{
  "model": "image diffusion model",
  "dataset": "photos of plants and fungi (iNaturalist)",
  "train_examples": 90422,
  "image_size": 32,
  "horizontal_flip": true,
  "conditioning": "none",
  "arch": "uvit",
  "objective": "epsilon",
  "cond_dim": 128,
  "norm": "layernorm",
  "norm_position": "pre",
  "activation": "quick_gelu",
  "mlp_ratio": 6,
  "head_dim": 16,
  "fused_qkv": false,
  "qk_norm": false,
  "parallel_block": false,
  "inner_norm": false,
  "moe": "top_k",
  "kv_group_size": 2,
  "num_experts": 4,
  "moe_every": 2,
  "expert_mlp_ratio": 1,
  "experts_per_token": 1,
  "shared_expert": false,
  "patch_size": [2, 2],
  "layers": 14,
  "width": 192,
  "positions": "learned",
  "residual_init": "none",
  "optimizer": "nadamw",
  "lr": 0.0013,
  "beta1": 0.9,
  "beta2": 0.999,
  "eps": 1e-06,
  "gradient_centralization": true,
  "steps": 7000,
  "batch_size": 128,
  "epochs": 9.9,
  "lr_schedule": "cosine",
  "final_lr_fraction": 0.05,
  "warmup_steps": 350,
  "weight_decay": 0.2
}
Rows from block 7, named by matrix and row number. Each number is 128 + 24 x the weight over its row's rms, rounded and kept within 0 to 255. All counts start at 0. Numbers have three digits each. After the name is the row's rms in percent of the matrix's.
# q: attention query (model.blocks.7.attn.q.weight, 192x192), inputs 0-47
q.66 101:135168097119148120113183125113104120106112141140157143144131157142132109128076115147110145096160172123116113143135109129064153107158140118099113
q.67 111:138090166149145096111097126161108082108173136084068093148116092124109128118126169169102111108146109072156133123098165158120138145136133165126108
q.68 118:202116146143097140128149095108112122134102134160138143095115151121153144079143109145114110101129119135120177135150112155114113101122105123158119
q.69 136:088175127110095169155123130103162139148100104123132125136117136122123126179124113102153115115113163178109106142140107139138097098126108126132149
q.70 183:159114175169144113119126171144135088164159131090113088121119121102093139126112137098127155118113151117154109143118124146147100132121102124127145
q.71 138:147112122173185087102119113145102135103135146152151117084133156101125120086125116132086124128168103101129122158144158162115122138145104083110102
q.72 144:157128146153145118101097149105141104146121094158119131076106145127135153123103128130084114086122076089137150157140137163103148103124085106084127
q.73 154:119116147148098129092145124112153136139106082103153126135101126128115141152098128096119162105112142174168146150140143147134097105097102114126161
q.74 107:116115158147125175134148152157141121173155120097103116151119082108104100154119173110163154156114151125141082147087147122150157172119126152118132
q.75 140:142118173132151087097146157138109126155130099101144107092096158118106163136109092095096142100133132131153099160142121160125086119116098100118155
q.76 163:106113131119161108136129125147102132088157154095107137146145087145148118115133163165122122155170120088114129103116156108126170168134168133141126
q.77 127:117180093114117142171126100071110136106107107144128136101129165129175123119078095137116118090150115142115095115166119143138153107121154116139115
q.78 108:160157100116115117128125105097108140114150146165140124120141148130168111107157107150112085134137113112097171123153132112117143111160143139152124
q.79 113:128120147138106155130096123109123120149130124105115126115117137114130106173119140099145141108121175142126100141149169108165116099104133122147141
q.80 123:152132130149160112113131133149083131113116130154122124095116148079097111124093140129100105129130130109124155177130162173125120109167132081139129
q.81 125:142167114109106094111126155100135217166125142175147108102113170096125168124156109120133089094125130185123145135166116135110097115117119110142131
q.82 113:154121130123102130132125104116112136076147121131074118108162139147131139110139127156115096115141181125138136105143167125097159143158148101115095
q.83 123:169067118136172107102138136162148113116127153122153140121126138130105140096087104158109118115191079067140136126131125126108165139101103153108115
q.84 108:177156109118161108121165154111131169134115164147151115079082196109143156100130110154089085113156108143108157168140147177100073121144114116157119
q.85 140:101159139114092171136128122111129155142107113130155135146138135119140116151148149123170168140093133177115103104134115110151112120101136127103150
q.86 179:141087135150143107128133157168126103165138137107135103115138138086111109115105144120095149123118079072108155171122173136119089110162103141119170
q.87 098:171146093122130092133132091117118146114126116166114158057134184151109134097087111165096068138125120148122164133151140152097141110148100096111124
q.88 111:133163107120093107149126116089147146186095130145121157115130172094112116153127156140112104078103126120135136114198135140121111100148110098081097
q.89 126:107136147105106140088142154128164168157131106123166144107127136093111132143120107122148123090103106129158169107102114142129075114128116114122147
q.90 131:122104171147118159097092154163153089148141100129118118148134098105143075167134135096160179150115118113127144146071096103155106140106115131123162
q.91 143:152124127127124095123142147114130120165137139124146108084124149078107130082108113132090132109134076101113170162160178147122093106187091125102152
q.92 133:120122124144151140158140148143119110081118151135126166166112084160152129130124133125134129153153134103140098102124100116141198161093125165131098
q.93 127:123168087144131144161126105105114164132114150152086119129106149130154128112132114167114082100114152170133108124150133155130170132112133112147085
q.94 135:153171120111151148186135127083112150095119180160089110134126128139169128095144086143122096138165129130111110131129144133103160163120137118152080
q.95 110:125102173131132162129100141127105130121102143093160169138133119126147106133117140108137188097128115120141115155092137121158123148148148153131141
q.96 140:094109163119141163157108120142135101136132106069163117150129090124121146164142160118123135124111131160134083137105127133153145122120104138152148
q.97 122:134145103143134113113117129125127178139119146143172107107124157135095139110115133092130112074090093143144145161162163161114074099139103094163131
q.98 124:133138084106159110139136109138126121088108149173137147118119123158146130109160114131102101157159125138080152128141101117097133131113167138122084
q.99 158:122132134121155132166149107128124108090134136127108145154135090150158126147145140132148128200167144105093092100114100105148182159081170161119119
q.100 139:121149106127099142104151169123115164144058088175118149141135149119157111130115080148112133109131158114144145126112118131118129101157122097088125
q.101 154:160118103144139078130146128162116143160158165133111100125121121112101137108110127133077113101135105102150160160154131178129120132146091101114138
q.102 114:170141114160131119131129144147118142132150146123102119124117114128090097142104143135138098086113108092105094156144138115168139135114102118140139
q.103 121:122075132137139131129091123138125088114072130124105159117090090132143106132101097137130151111128116113171173136128157164097142092133109118097127
q.104 138:105131132145139104099127173158146117169155106118137096120125140109081122125119148117143156109112106116177094151124153151106104101131085103086144
q.105 140:106164082148092176137110116089169155131081117155166163098126146121159125120119141109131132122124135160098109141116144111155122133139140124138129
q.106 160:119149080113139126169101120104138135097078135162123128075128157149132111126112124126121120127138119112124158126161104124114148107147156103106106
q.107 128:087154116119079169170134136116137140109092131125099184141129115126166104142117143134139124168126170137133132090118101123149146141130161150106130
q.108 145:151126111104181083149126128135114119086173165136106142130141119159150138109143124158096120162161107113125147101144131127098169141112149150114105
q.109 138:156119093160167083120151103128124120116161157150116162095146140144125140100124155126096109134178126099099131134147140121111155132139136151140098
q.110 093:116156131137147113146152175135137141140135099136097100149147119116119080128102157159132138096111138119166118116109115153122145120133135125040162
q.111 137:149095102153119108135125101145107150133132131147128138092126175113131130078103123137069096104150124152141126145132142145107118112171130089132129
q.112 089:124114137128183185124092148110125119124108159148099127139094097126126102137108125137165160134083116135175131112112130160103128149164146166152138
q.113 099:155117098103140131128131130139135161142138152119166124111142118146114140120117197111175148098113079119111149150123166144100132109161106133135142
q.114 089:084141109121084096127173094123140104082118128132102127095168135120143113092080116137162100144167172119119146084117110146116096132132127146117140
q.115 090:108156167123112153116176115108099107101087110099089114145126110119099111121178114118133110150138157121124102123109100100156178107093140161107126
q.116 093:111130145129108121143170151113126151119114093125109146160141151094167106150140068120118163104132206135188134111162104141148112098152115133098135
q.117 081:161108128159148122096138150122168146117159144138094125119170130103112141145123137146117145114113146085143140109117126144102097126127102091125152
q.118 099:142133142158118096124137110143142117092146136125166110131145150141086136145125170144126115107156105123094140128109127100190148144108121143104111
q.119 109:151096120119113140124102129131080146145068168133129110131089135134126126119102111140096128183134120153157102136148111156108135141140129115145119
q.120 106:120139115116081113103121166118080152133124110137082108119103084104134070149137107123153148110075132096190198125122149146099114126160147141082133
q.121 094:088185121124101146140167125109156154116119128122133104109118154121147131130127134142125142101151129143114135122137105081163106114116136094118133
q.122 097:140147106092122112134167137157092151104094144133113143120116131137144093086114137082120137095145124142097147156108118130097152131112135147100100
q.123 079:106175130144087135163145137118165145129115090151130124170137096133147104144128099114145120119121158132110113097128106113133139132112194121111103
q.124 095:153111114108155085145150123154083141112127165130120124117154128154134139148125106124112110141170143129122130086146119135089163150122109146142099
q.125 087:159136138126131086158140118086152090152135120137112154118134137123114127125114122157136105109169140115098082167140092132152122117091152150130096
q.126 112:129134144097110119114173147121112133121089131147085134139115128118148090133142086138144119102119151099148181117157107157110117094122121125121145
q.127 110:125113123124133104130124135144103161117117142147117145121132145139101152135111108146106115139145153121131141137155104093122107147165091079143132
q.128 069:151093096094136112138143103139162125138155169127115095120090123169147158172144165115120171136135138111152103138174110147136137088126139107126111
q.129 076:093103087105117085131137162138131145129136098146110143150145147172106101164139095099063114178121120127122135135127110171084144124127140129099131
q.130 069:190091152128149162154150069116134130159157131124132100163132136137091167097158144105151113114128106152149125123149123162163099107122151122136147
q.131 068:121158123122113113100139126134141124099139133107114132151157114105129097126138163169141153091152191144103153120088177107123121134161130094108135
q.132 068:115125132149088122103158173126162109082106131151130135126118123164117151136118120137121123156110123122104125121166122165107108150109101143088148
q.133 074:161119144109093117152132119139144142158136107182172150155133126109128191134195130117141171129130117113093114158143111140170145109103134167182133
q.134 071:099151144145070166122181136102132130178137097150151127155169100133106122114119127149148142114116159117141101113153120158162091128095125089137163
q.135 069:151135143146133129150154113086167153162118139080141122130118109123113118154139145105135154126100091150123097119109128139130144139110122112124140
q.136 066:103154153116103154110130144119160109127089127141079111161091131135090129128121139134140163120102153145134135114154133119100123145120122107138163
q.137 067:165119145130120140087120097155102127081170146139126112114127124155095132108131122140123153119099074148106129149128114131133107122111176101131094
q.138 084:117154128174130133160170142161083140101070143107143071121168157112142099133139111137113131107122123117144149125131143124174114124120151092102156
q.139 077:122158126133121130121113095160135088101134130111142112154148108163168108131101108163171134161081087095087137168104146064159157108112197128149138
q.140 079:148122119140142102110119134143155136109162138142160148126159110118159170089128127142109086120141155119121119124141174146122147157104119122115115
q.141 080:143131142146128141121144154167106091125160123101119100133138102158142170122076090137123112143136135089124110156103176132121130118152134126116136
q.142 076:114131166083100150101131111121134156141087077110185116081090135116127106149129134121160152123099108163127133112136103137170108057153081127126110
q.143 074:094149151117118124141132085102162157093113128132117164151109156143147135126130129129149133137117162089153108127099133103163128092101096121125115
q.144 070:073150126113149105151134111127138102109144160142137113141138081110139093134087169109151134131088134129157105109132131130155147181159117178123148
q.145 070:131129111138135104124108168115167114149123070103118115133156126175156159111117128106117100137144107123152122144102098151103111083124124136103147
q.146 069:126139146127160113166156102143099158145137129100104139086139142100107173168130147152157138146145116104121147158132138140133104142095096148121076
q.147 071:141150171140109123109113167102136124132081152090142147118114138165126090082112124126112134124115109134108145132098144129136129084118121145178152
q.148 067:131110147152101161107171141139142169117126109150109132105146156119135128115167126147101087197156149082108118084131182109164158130113166100098136
q.149 067:134100157128105136105115139112104150125129094136128164128114112112143162141141107138112127097123122088125119157110143182142127127107111111144144
q.150 073:159155149114157137142140152122120096119135108103103119153128071127072146184156116140174143141117127124112169134126104080144134109090117139132117
q.151 066:131099140110140122136161104131134092141122121113111101155168112087168179155139133131084116124138110151131136118157103124121116187159077115152137
q.152 077:147151177120117156115154150126093090134147074139088106133102078142124129177061109125153150163116134124120139147123137136115080120124120092114176
q.153 065:099137168120116164133151123134118131161146138055093109116132147127137148117140105100172097154171129174064125129125140151102122113088120142138138
q.154 077:135125131128125097155151115066090128123159181148136122076105163130154102092130137101142082107109136159134126133102152149121125162107111122098150
q.155 075:151115096100132178149152082109127145105105126148125126146091149106160137103135123172164133127159131122112120101138107107155162125137170145140143
q.156 067:111089133141148132101147119114128149151173167149130146102106164096096149135111169200149112098135131093135130113126178130131157123181103114135110
q.157 075:095130141158136098133106134142118152169178078100103112116146099128128116148124137130152155102128121122090117109068140157131168155160109127141133
q.158 071:167117127162125140119166078121081070123112109115119132121153088114122141138153088179142134102152136150154135131132107146097130098138081064136134
q.159 072:109079167160144162135127101103096119046131118146135140161110148118126064094094123132149135099154175140149095115110129108101168094147125114118126
q.160 083:180134134133151102091137168125107111145157148169108101130108145124108131136105085124102117097126123129139164133150099156123138106148115138124137
q.161 087:144117180103119104102058126107167123161127086139103090147120105104155093088150140150151148168111133107122202089095158106156116133107155169150134
q.162 088:140119147117176143122131145148156133162162121109196121136107128115099152145113110118136151131077114174134134147101099101144096144073135132181145
q.163 092:138138171117115168111132169127094107158080123155097110140121131093100113170108116112143178118114159115194149123145115150102102128127136126111158
q.164 076:172152098104118090109134096117123174169161139141134123080149118105124149100117124129112091131117105182147121161114146141124108129142095075150153
q.165 093:149127149144140149168116090113140101139143170121141105138126142145128155116166135124099105126119105170119119129138128113169149171095168151185101
q.166 072:096139124102126081124122129158113128122130098144134143065141119111117100128117125116150076144134133110119091101103151094117123130131142128135116
q.167 075:146119104123079136108139143096135139109126161176096137127117111128160141150151118150138108170129083106125130113113111131050135135107151146105102
q.168 077:148081127125141119144122068154100109134129100111097147090114156128106133122106127084118114127089120165142087112137109117171106151154114115121095
q.169 090:101140120133121144177141144134146158113109121141121150154094093119157116096182106149163165148118147126120125103119096141140130140068144145174118
q.170 075:168098175119136131095104127181120096117185125141159170104105132149131077121132087139145139126130122117119104116113121131114135148137142174094121
q.171 070:139134166147141124115118117162126134175125110142150108147131126107115115134113107124144181098108097153114163120131113139126093095127117166115134
q.172 079:135140129139130088190133101120144153129089139143136083079145148111128158146164114112113114110152161163100119131138139136080141134142165094108092
q.173 082:156120122119107117119140128138163113125115143133113121105122146137117096098123119115093108094115117116107171136137138138116075124141121076123142
q.174 076:121182121159147130137108159130072127133107046139165125127132158127130127126085154144130136094109148159172113149144140124087122115129146121122142
q.175 088:183189137103116119154162143116147115161173151163119120113065143112128125144145116117156137161129080169107131135116114093126122172085145139129125
q.176 069:141135120125118113120138181197100150105131139061150066125138133098116087108111115131095167131122106092134120122105156124137135122134139098147147
q.177 082:153117127123128138117147153128172181110143158136150137129139081088145115095128160183120092136139117112115132116101156112091138140175175123134106