From a checkpoint of a small image diffusion model: 7.3M parameters, arch uvit.
Rows from block 7, named by matrix and row number. Each number is 500 + 40 x the weight over its row's rms, rounded and kept within 0 to 999. All counts start at 0. Numbers have three digits each.
# proj: attention output (model.blocks.7.attn.proj.weight, 192x192), inputs 96-191
proj.39:518498467509461480508439521509517478433483543462439516525434450528446468527472518478514496537422506525467506475504474492502524511455467553479546525496507510534560503459453517462502476494446505493503568468517479472538565485493515526480441512511450441471545481525533515536419538484468537478
proj.40:517581458493532498543475476461456501506516461470543522521490492439514478484529425431446535515515512481481493507535434482516522491450450491525506517446461511514519518482568509448416477568507469527471539480496545497506482515566495493536459488438491533490513472539490569500486534548506517482
proj.41:549538520431536503461435564481598441526493472563493411520509484515538470497559455495487599448517522435523501483489529499508464537539495493515483509488469444503515499477544505469463487579472434561508469517540558491509529480498403503543520447497551448457528542485521516435481456532533499531
proj.42:446382513469528530601576500439443527490549401429499505508468485480500506450471541495517472509498452496536505519551485456546504479504498535468527486497471505532486505496538565512517519460538515481527501452503504510473411498431456491573497547506478481529476509519499504519518503527521452524
proj.43:565461537600582524418591503588412538467498495529477501537527528448531559469439517521529470490472491492527503545535519500513500508570438473495495496490503534499505514474508502502472556528546499519506554523508551517541499455466461472507477511443487543517470478440510477485511493504523565475
proj.44:536458504432432561532500526484573537482530518465480524541512517580445507517487508458518489530481500486483446502467547522505514502501493486511484471521555452478462458475402473538539499448524479525490459510457530517471561499522480496515518436434521506516538559475444460514485425561496448492
proj.45:528563524359553537445537559533486495614518485459504491483491518459527619524521427529477478485521446504515537542506515515511496472504500496458533469482475536520519482514483485509507490548478479494446536545532443496521476484478474546547502548517551453496516574524534552483521473521479461482
proj.46:544517503411505512495567543640438518604500622515538518501518480526513493479504484581496484514501506535501534507497504497505531526514476522539473495520511478496507497501464493526499479523514439508499464467524493476467494489488514525518491538518462532491542530533480532473516542534512513449
proj.47:445460487406419502625586525452567506481486554488434501529519520522463459536489511523505538474497485537482535488450480519510514479490536486513456475508469513495475534558541511483443475476487479490519606494538499485503470553437491506454563540465517578497522435484448482459501573476450514463
proj.48:601487453493526423542408521522519403566429492547469603524501514486524483592462538491491465465500488516506511481492473474418484463528532562483511497484528558480515478439512505500475455470481493444522471462480486470464532509508545499473505490483455508442545505404442471499553582482532600463
proj.49:523533466560468494446514534537488546562505574569490558457465503483566473490498519522586480492473531457499528460467471463505479539497502507489516520512540462419502484493534475527565502451542493509527435460436509530483511501528513450477461460482494514484531511462512476445577510498533519561
proj.50:454534552391513491457461527467457452535489453411491413477469501497610557509525448574492519529503455566487460501529459486477587555575502489548499446474549499525519443484544458495479445543494487534508465498500533508498483500479490494510550504478455507523531484521467505490555532538481462514
proj.51:524495476417508501470538530586513495523503528619494545527494482503552577562446518523510466506522461448553559585499455471446473505490488474552502426510523554504483482472432553455482532541489533424494508525538537507509521529467516520431501536476555549489580468470465430451565500537461522503
proj.52:458569522496516485475530503535521529523517576498536406482493515577498520527572493436499496492519488499527577499530479558525591502514567497481527518485552501450508461503540558488487472477477530512507505497514464462509497498462483451496505436575531587496495516508493458493514507533438552488
proj.53:439462548322551563488500563455509528460483452474511495485499487563501521470517474506422546507512524505531502514484527512499524534511508520519511529494488492473495492499483501550508487545502531569528514529469515562513519494507471538555519434454500478525496523543418457497547503510497489522
proj.54:497515465491509454558387500505592500537522471543474531530568591460563538514499436494395532468533450529542464486568469511464480528501458529468487508514512491491479514550439494556513500477513448436431551491598534506479449503508516501504517425523465501444533490444494537461560578505458518519
proj.55:469447446507537488508591475469469487460519458511413524541477484501554496480537575460483537538503503478474525492506452510521498517481496511541485491496506484522479525466483482459535490538490470531483419502490506497438508514527452493512458509529475504523485466531467528493523462513492513507
proj.56:506559401455491532506447465406488556483497440459543502557523478504557462490547441481411540487504494512557466498546502511530488480543532452486457517519497510520470532551526521506502455528506474512556506424456472519519554462501454508504511525455468488524529485473520523468445493454555497461
proj.57:494544427538538470471420458448441522539475445498514499520450431388532489457490473533495542527490535495464470472553492576535489516468521475472494490523519481481480523482481457452525476484508485493552486453505488530527549516479542483476500556492479477484492487541549512514470501540510462484
proj.58:523459422421519558552597502522501559437493469539547509512485541477480496520529520500516440532476517495462537553472487442575498501487503459540537463524500527574504505467442524551458491529516462426494478465538439483559485489412468507500515514506514495485552499481513514529515543537526528504
proj.59:416473479583526544543524484498550556515538486457514462505492506513471518489565518514543416503494480514545524472460484492484565499509495491485496541497499503488456539516437495494509565488533462498516503516500486517466478503489488496400451491499520496474530455427425479463506552531553494465
proj.60:388521548535551487506615492528487522640494532515501464431485513480521492502465561488489451473493490463504518517530473491478493460503512487534533495541500515471455486484525493459510507430461499492457537513514431460543450513507505418513520418530483494520555503486497515551518506491491495494
proj.61:578476458499557525485463468464539411428524415464504535510560540466502520502458452495498545483499488506499466568491439504502518558454493506460506545503537519525483473530514540457508527459480483495466515484510496461484492489515500495521547452456461461535548509498503527545538532506514494498
proj.62:482501547647511513468583474588499503557568508486505502488461526480478506444539548555463468446558507557509527494502521531522466486479489458471511474455492573519515542497548422462477521492488492541493463556462501507503525492487493471451548542423533561504534460511478462531490521455459532480
proj.63:565480466601479595459535514674487511542430654529460440468442536518424503477417471466484507528555472469506478475518561510505500518520481533469560472489504445500558515486520436505529522548464524515449473458515537469563545465453519511499498473530442505525440500501501484461488429509514435537
proj.64:525487553463506469617408531487473505546526500498525466482507494514528515470484490500570555454491528489523521540492454486493488523554452534563501478482529441490504546515505469556513489496481515469508422493482504511522494494449453534530537481520484500487516462568540509428508460537517559525
proj.65:535555486491437570548485426560558496583542536546525542530487508498384505484518490416533532476487541552468488476480428509503502536511477512507528530558470489493532464518547465550468508494489533521475446482457557526501557490484462579542432526535455483523532480565444521510525525534507498498
proj.66:440463550518470463552656450442509519565548518529489456486495478457470489500522503460507509583530465449557466500450506492499505504488521569550492508451490426469550500501534507445534513506553455484463442510503550451441501530502442523573479486512508469483449544528433517510462524512492530489
proj.67:436413461470532539510528452572429496515548459538492459491481469496600563494516492462527386494511479540511471532501528493511492481527481436431492597509425494529522508509460526484508473456504500544487498438512494519535502494462475571434532443576535539458463543500518494434573567517484523478
proj.68:563528548590508552446474484562534517517590607528494483504451484521429455427491517489473505420456486447512475519456476459463526484507497483472478505447512517543523558456510522524472433494487520440441471501489516475518537535479510460500457465466525475564451467485477530457523437480470485460
proj.69:454525580596510411468593532499491469572474544448514486479448484507480511538482552509546482471518481516497506482513490445485493520502480533503454489491508482556514418491546543480505488503482535487503469500512484519430500414461558516548557514457494501455514495438524491497470498495502542488
proj.70:437496461504592536488495443468465567478457409465518499510512483460560461515493532469464515537450500500520456493533495488485533517554508514492537539511576483503547537513552505487520461565545513449513475532514511482478489469481479547491527511512490512532473437500493474519498533559497537472
proj.71:489493466528488499551509532483445594419493475466557517495440500521473485517448543530550518480480455515488500485505468472506483480501514502524503516485511530498519461424476539457482495461548439490496498532567521532460518551456462499521525457493489542510472563533503510511527538531546498493
proj.72:458533462381527494554529514433422491551434449403486505571479520506573523471486505512476504538496511472528552538479517511462529466515518439503481488520470527512487508531514511492518552461509492395496512524452526502583442522504469495420480537530449518469484484517525480540511552499591497486
proj.73:523449499499512556486495501455445575445431409467540467556463493490439467456485491522526488544422494507450506537462571543501507565523495453515504499493523476515524521509535525479479506488513513513558503505496485557522491501472516472571566513500505490485435516552540576496425454468491437552
proj.74:537485505538468554478503466479566510462556469520510523500497476535491564461513456460467517554538551504495512561492515477579524540513499485532506486515521519520550536573505464482548520498469527456468485500487523493587537512493470490458520497513527455533477521471508509501483527471491466500
proj.75:447490469482572459494449543486492495514519443490518489497510499487529509532539471512568493563469570537487550500496405468534507520454509532500474502490510522504483518455448509472474465528527439469399481560511564476503481524543508496501485486533431577485569471420434457483559545513509559524
proj.76:501479519553506501538540486411604573389587537500558470557530504462448528536524481443522544560507495515470517481466474425470495475447458492534444499523407495534498489524462461537420569447496470530473535463520514509487524521512532480560527499526551499520493479549457571492485445487523513526
proj.77:513575502506458521421508491539547550486507566478487505535493491483462546495453528460564459492474505467468556476535499498535509470470424442474528531481542550491499498492478519538464500473505557510479526545481463511491534468441492454493523539494584578461461453489580523529522499498461461530
proj.78:477550520554532525397491511465532533527611483483471497497433516537505527511428505499516531485472430515484600507452516443550475545533467554524520499480516516534450526536453528448475516509444436553505518491505566539538508508500507523526481436500540434536484467565478507480485468493512510487
proj.79:463496502494528539495387507502665458494502470515502456462523494516516450517469459492446499518510514536438531461461457461445521538568497564495513467480499494559503446439506538508568559532525483505531516511405485488470561520603501531520513499501496493432547534502483460556569455520475563497
proj.80:570553464430473473503418466475488457451460432485458538523546535537555482495476480548544452526497500525494421437463529496536505493490465466523558454503538547498603546507486492496505478530512603466564499498492498510539535477506497478452535525468439544486529517489521446473494519451488511511
proj.81:568457513467380533506441521498572492456521541474473514488508472536453476547528459485533561461513545432580538519490484520532506520533504492519516538527534572458507476603512487543532546530445517486497524485510508471575530461514489546496494469484499517516488522511487495492497551503462450508
proj.82:490560509536477561378476492467561539536462548423438489448436474512512506457541531555479486483526551462491506537442571510499525505482592442537484485482495460474439497533505480494513506485519497518554591528505486546556503500561509502461510519474514519518555466486463518462466592502495510495
proj.83:515428498551515442369413503589509462533529505560445445467514526465525521557544528507561503486509532501532514516539503496473478544536490490505505493457452486526493482525493548554592563521509484458450489529472493516422505472495526475513506445509437496474468523488468483458567555512551519445
proj.84:438566455459494573540387449452493488548559412503477526476515443527545538477513461542501494446511485469529524542528511544567508528487563470524529497535540529541527549458509511509502525501561484542529490490465479509558521470434482567442497507537520477535480540494559497510425465481472510526
proj.85:523438424483510536490608464606518471471606545567536547523502508571444482488528542522512478484503486519510493540446552471492481481509448565501496497453505511496515510517497481494514481447504521492497482549475507517558488497483502458487466510509424467481519523537481489501533516530503476511
proj.86:508501426569587525309547496520473425569446400517446512492485509480492515577557537521528498538505541483508521503460465543495541545437520493510500473499554500506535482510480540500508542487526536464521556565530514496516517518440496459530469500546466513520453502525553516487453493509526508476
proj.87:591457545518483507452358496476547457444567510501450468475457501495422507464538466475558427487485462536569510474440481493525534495513484472497486478517442490490531489527544530525554569503531570549557461513529518510538498486435451450539520503540513540540503479543488490477503499482517494478
proj.88:454487523611496549457480465511492596604480572472505463483502496462441510512485490486491438532548445492464481482507477480456505523512534494472515473514525445508499487548516524537472502584509511486488504577476467550448555489551522544494470520443470460464479528525522463543557469483460517527
proj.89:434479585464519418436573512588462415514439595575495473521485446477537519527444584547456478486484486510504406491554476512442479501473448517492492511520481487539492498499470497505529461485547544528553464483519470494478471466533484491528475542498537482529490523529522549488466424515489466520
proj.90:603421477552488503435517488501519519388494480498489566482512561546442454485494480532531467461527501506489566538560535438522502482503501484495483529452510507511517468507483451480484434484493476503448554462472503500507443490500491460518489492537458475533501548503458517478549557504518522497
proj.91:547568534476485551595513468472606497592392563452506567496501550507456465507449536503532473536506469448457468491492436472516583458481520538534493451486542546533488536499480496449502471437528503494556490504504518452509470475451484468469494515516506509472544502480539419487503494426497435480
proj.92:521518546416481510477500497512464405526424562541497476478473495491505459524469496503523507481519551461557514493464506486500515503523458567474459532524445511525556519487525459505499499551443518586455513485482529491480553481498508501528422487493452471526525556531538485443503491554548505470
proj.93:520456490473468460623505487511498618510495554498477436515543559384519483508491516516472537509527479440580476503522481468468516512495502503520463564497527499498530514504458453513494498518512486463444507480474471513494495539555525484512535483511475442448502531467477503444505461530521467406
proj.94:436500574552455494526516529528563454592572698580509467511462517476522475544518516475436498501505487541516535444490470498468537483443489487522518451547416492486488530479490515465465511476478569496509508515461499478440463446521475462506523441519460525514497469545517489515465517493500544507
proj.95:547536455414515498424447534512553421462438528512478496548499543500489612442497484515476474476511534504506558514432571487472470476470451506547565498516538518546472522495477536508478455538492527596499495465506520512498458485503536472539478502474539482497476505473481478488467512563495511532
proj.96:430434463567493550503598479556473486481514452550482505533502541507445473516530533457493548487443559528504537511541504501521489455499490516565509495486538483514487554520519536488469521516487535541534476521522502486508496500494515504510535555523481495501470522551536517513489463506520459563
proj.97:493446467456528521501552501543484462497469542506526471515483471471457496473531472503416455475540544448477610506491463483457518468487464519464520542516526489546489449460465500520442493499525462507481455522490476507532446540414460506476395471517526519530466433503521499464485520489537473496
proj.98:396439408627512506546544493472519502420457469526436536537523489516525514485429460553476521464438522563553473486457493492530578533503463544529508453545529431491513477578520501536514521481510517506471531539490493528441525506576502550475552487495509448459500510496488571479522554528475484439
proj.99:367509424528477525674598486455553562512544448518508542544486523498497484506545472488515509502516516505518496483472443461524499496511491448527437438460505479456489493535478472500555452509529524483443547485494491501503525503501460539460519502498450484540528496476505529449530498527499498489
proj.100:496457503519520483500413468463530620506525503455499515527501553500491452482519500527496482497550504469520511494495525514487521483463486566474530477519484528505482524508529516481482455480482538499511479525557405472550463491475550444478462496504509481513514493534545478537443510481521495493
proj.101:459393487454470577575589474526506479456629502597529465490528478527513519484547532490519465501518539462472505475518572531521482457490515495542470524513453494521513500483434532528549425488514488520513497545474457486462507525452454562469484479517542484561472522505489532558471459513449451518
proj.102:561516454577519515532455495588488526514590511585555542491498484536449517497575473501519486426573460464501512477508531510542475536544483511510517539463475508483499528486484510479511483455428440565492492507479532476547492520462484479436452594480531544521489385491446514542467447468482464531
proj.103:467404535443504418579588540483543497428501593531486516532518526511481465499467557468477469438532448490464483429503510491414506471487533475448460538466544491481419494529498542484513441482523547541561534473512467487539482508570510484535524487471511533512475481469452459435490498465466450539
proj.104:478427488531580529487472459432488533377590390534472501486533511541512554505520489505546467534510528457544528529551455516483517466474517573492444507527510544496513510561485517516496500472482478493430484550546504554472470555473521517520522512488486562544530488484483474511511531507498480485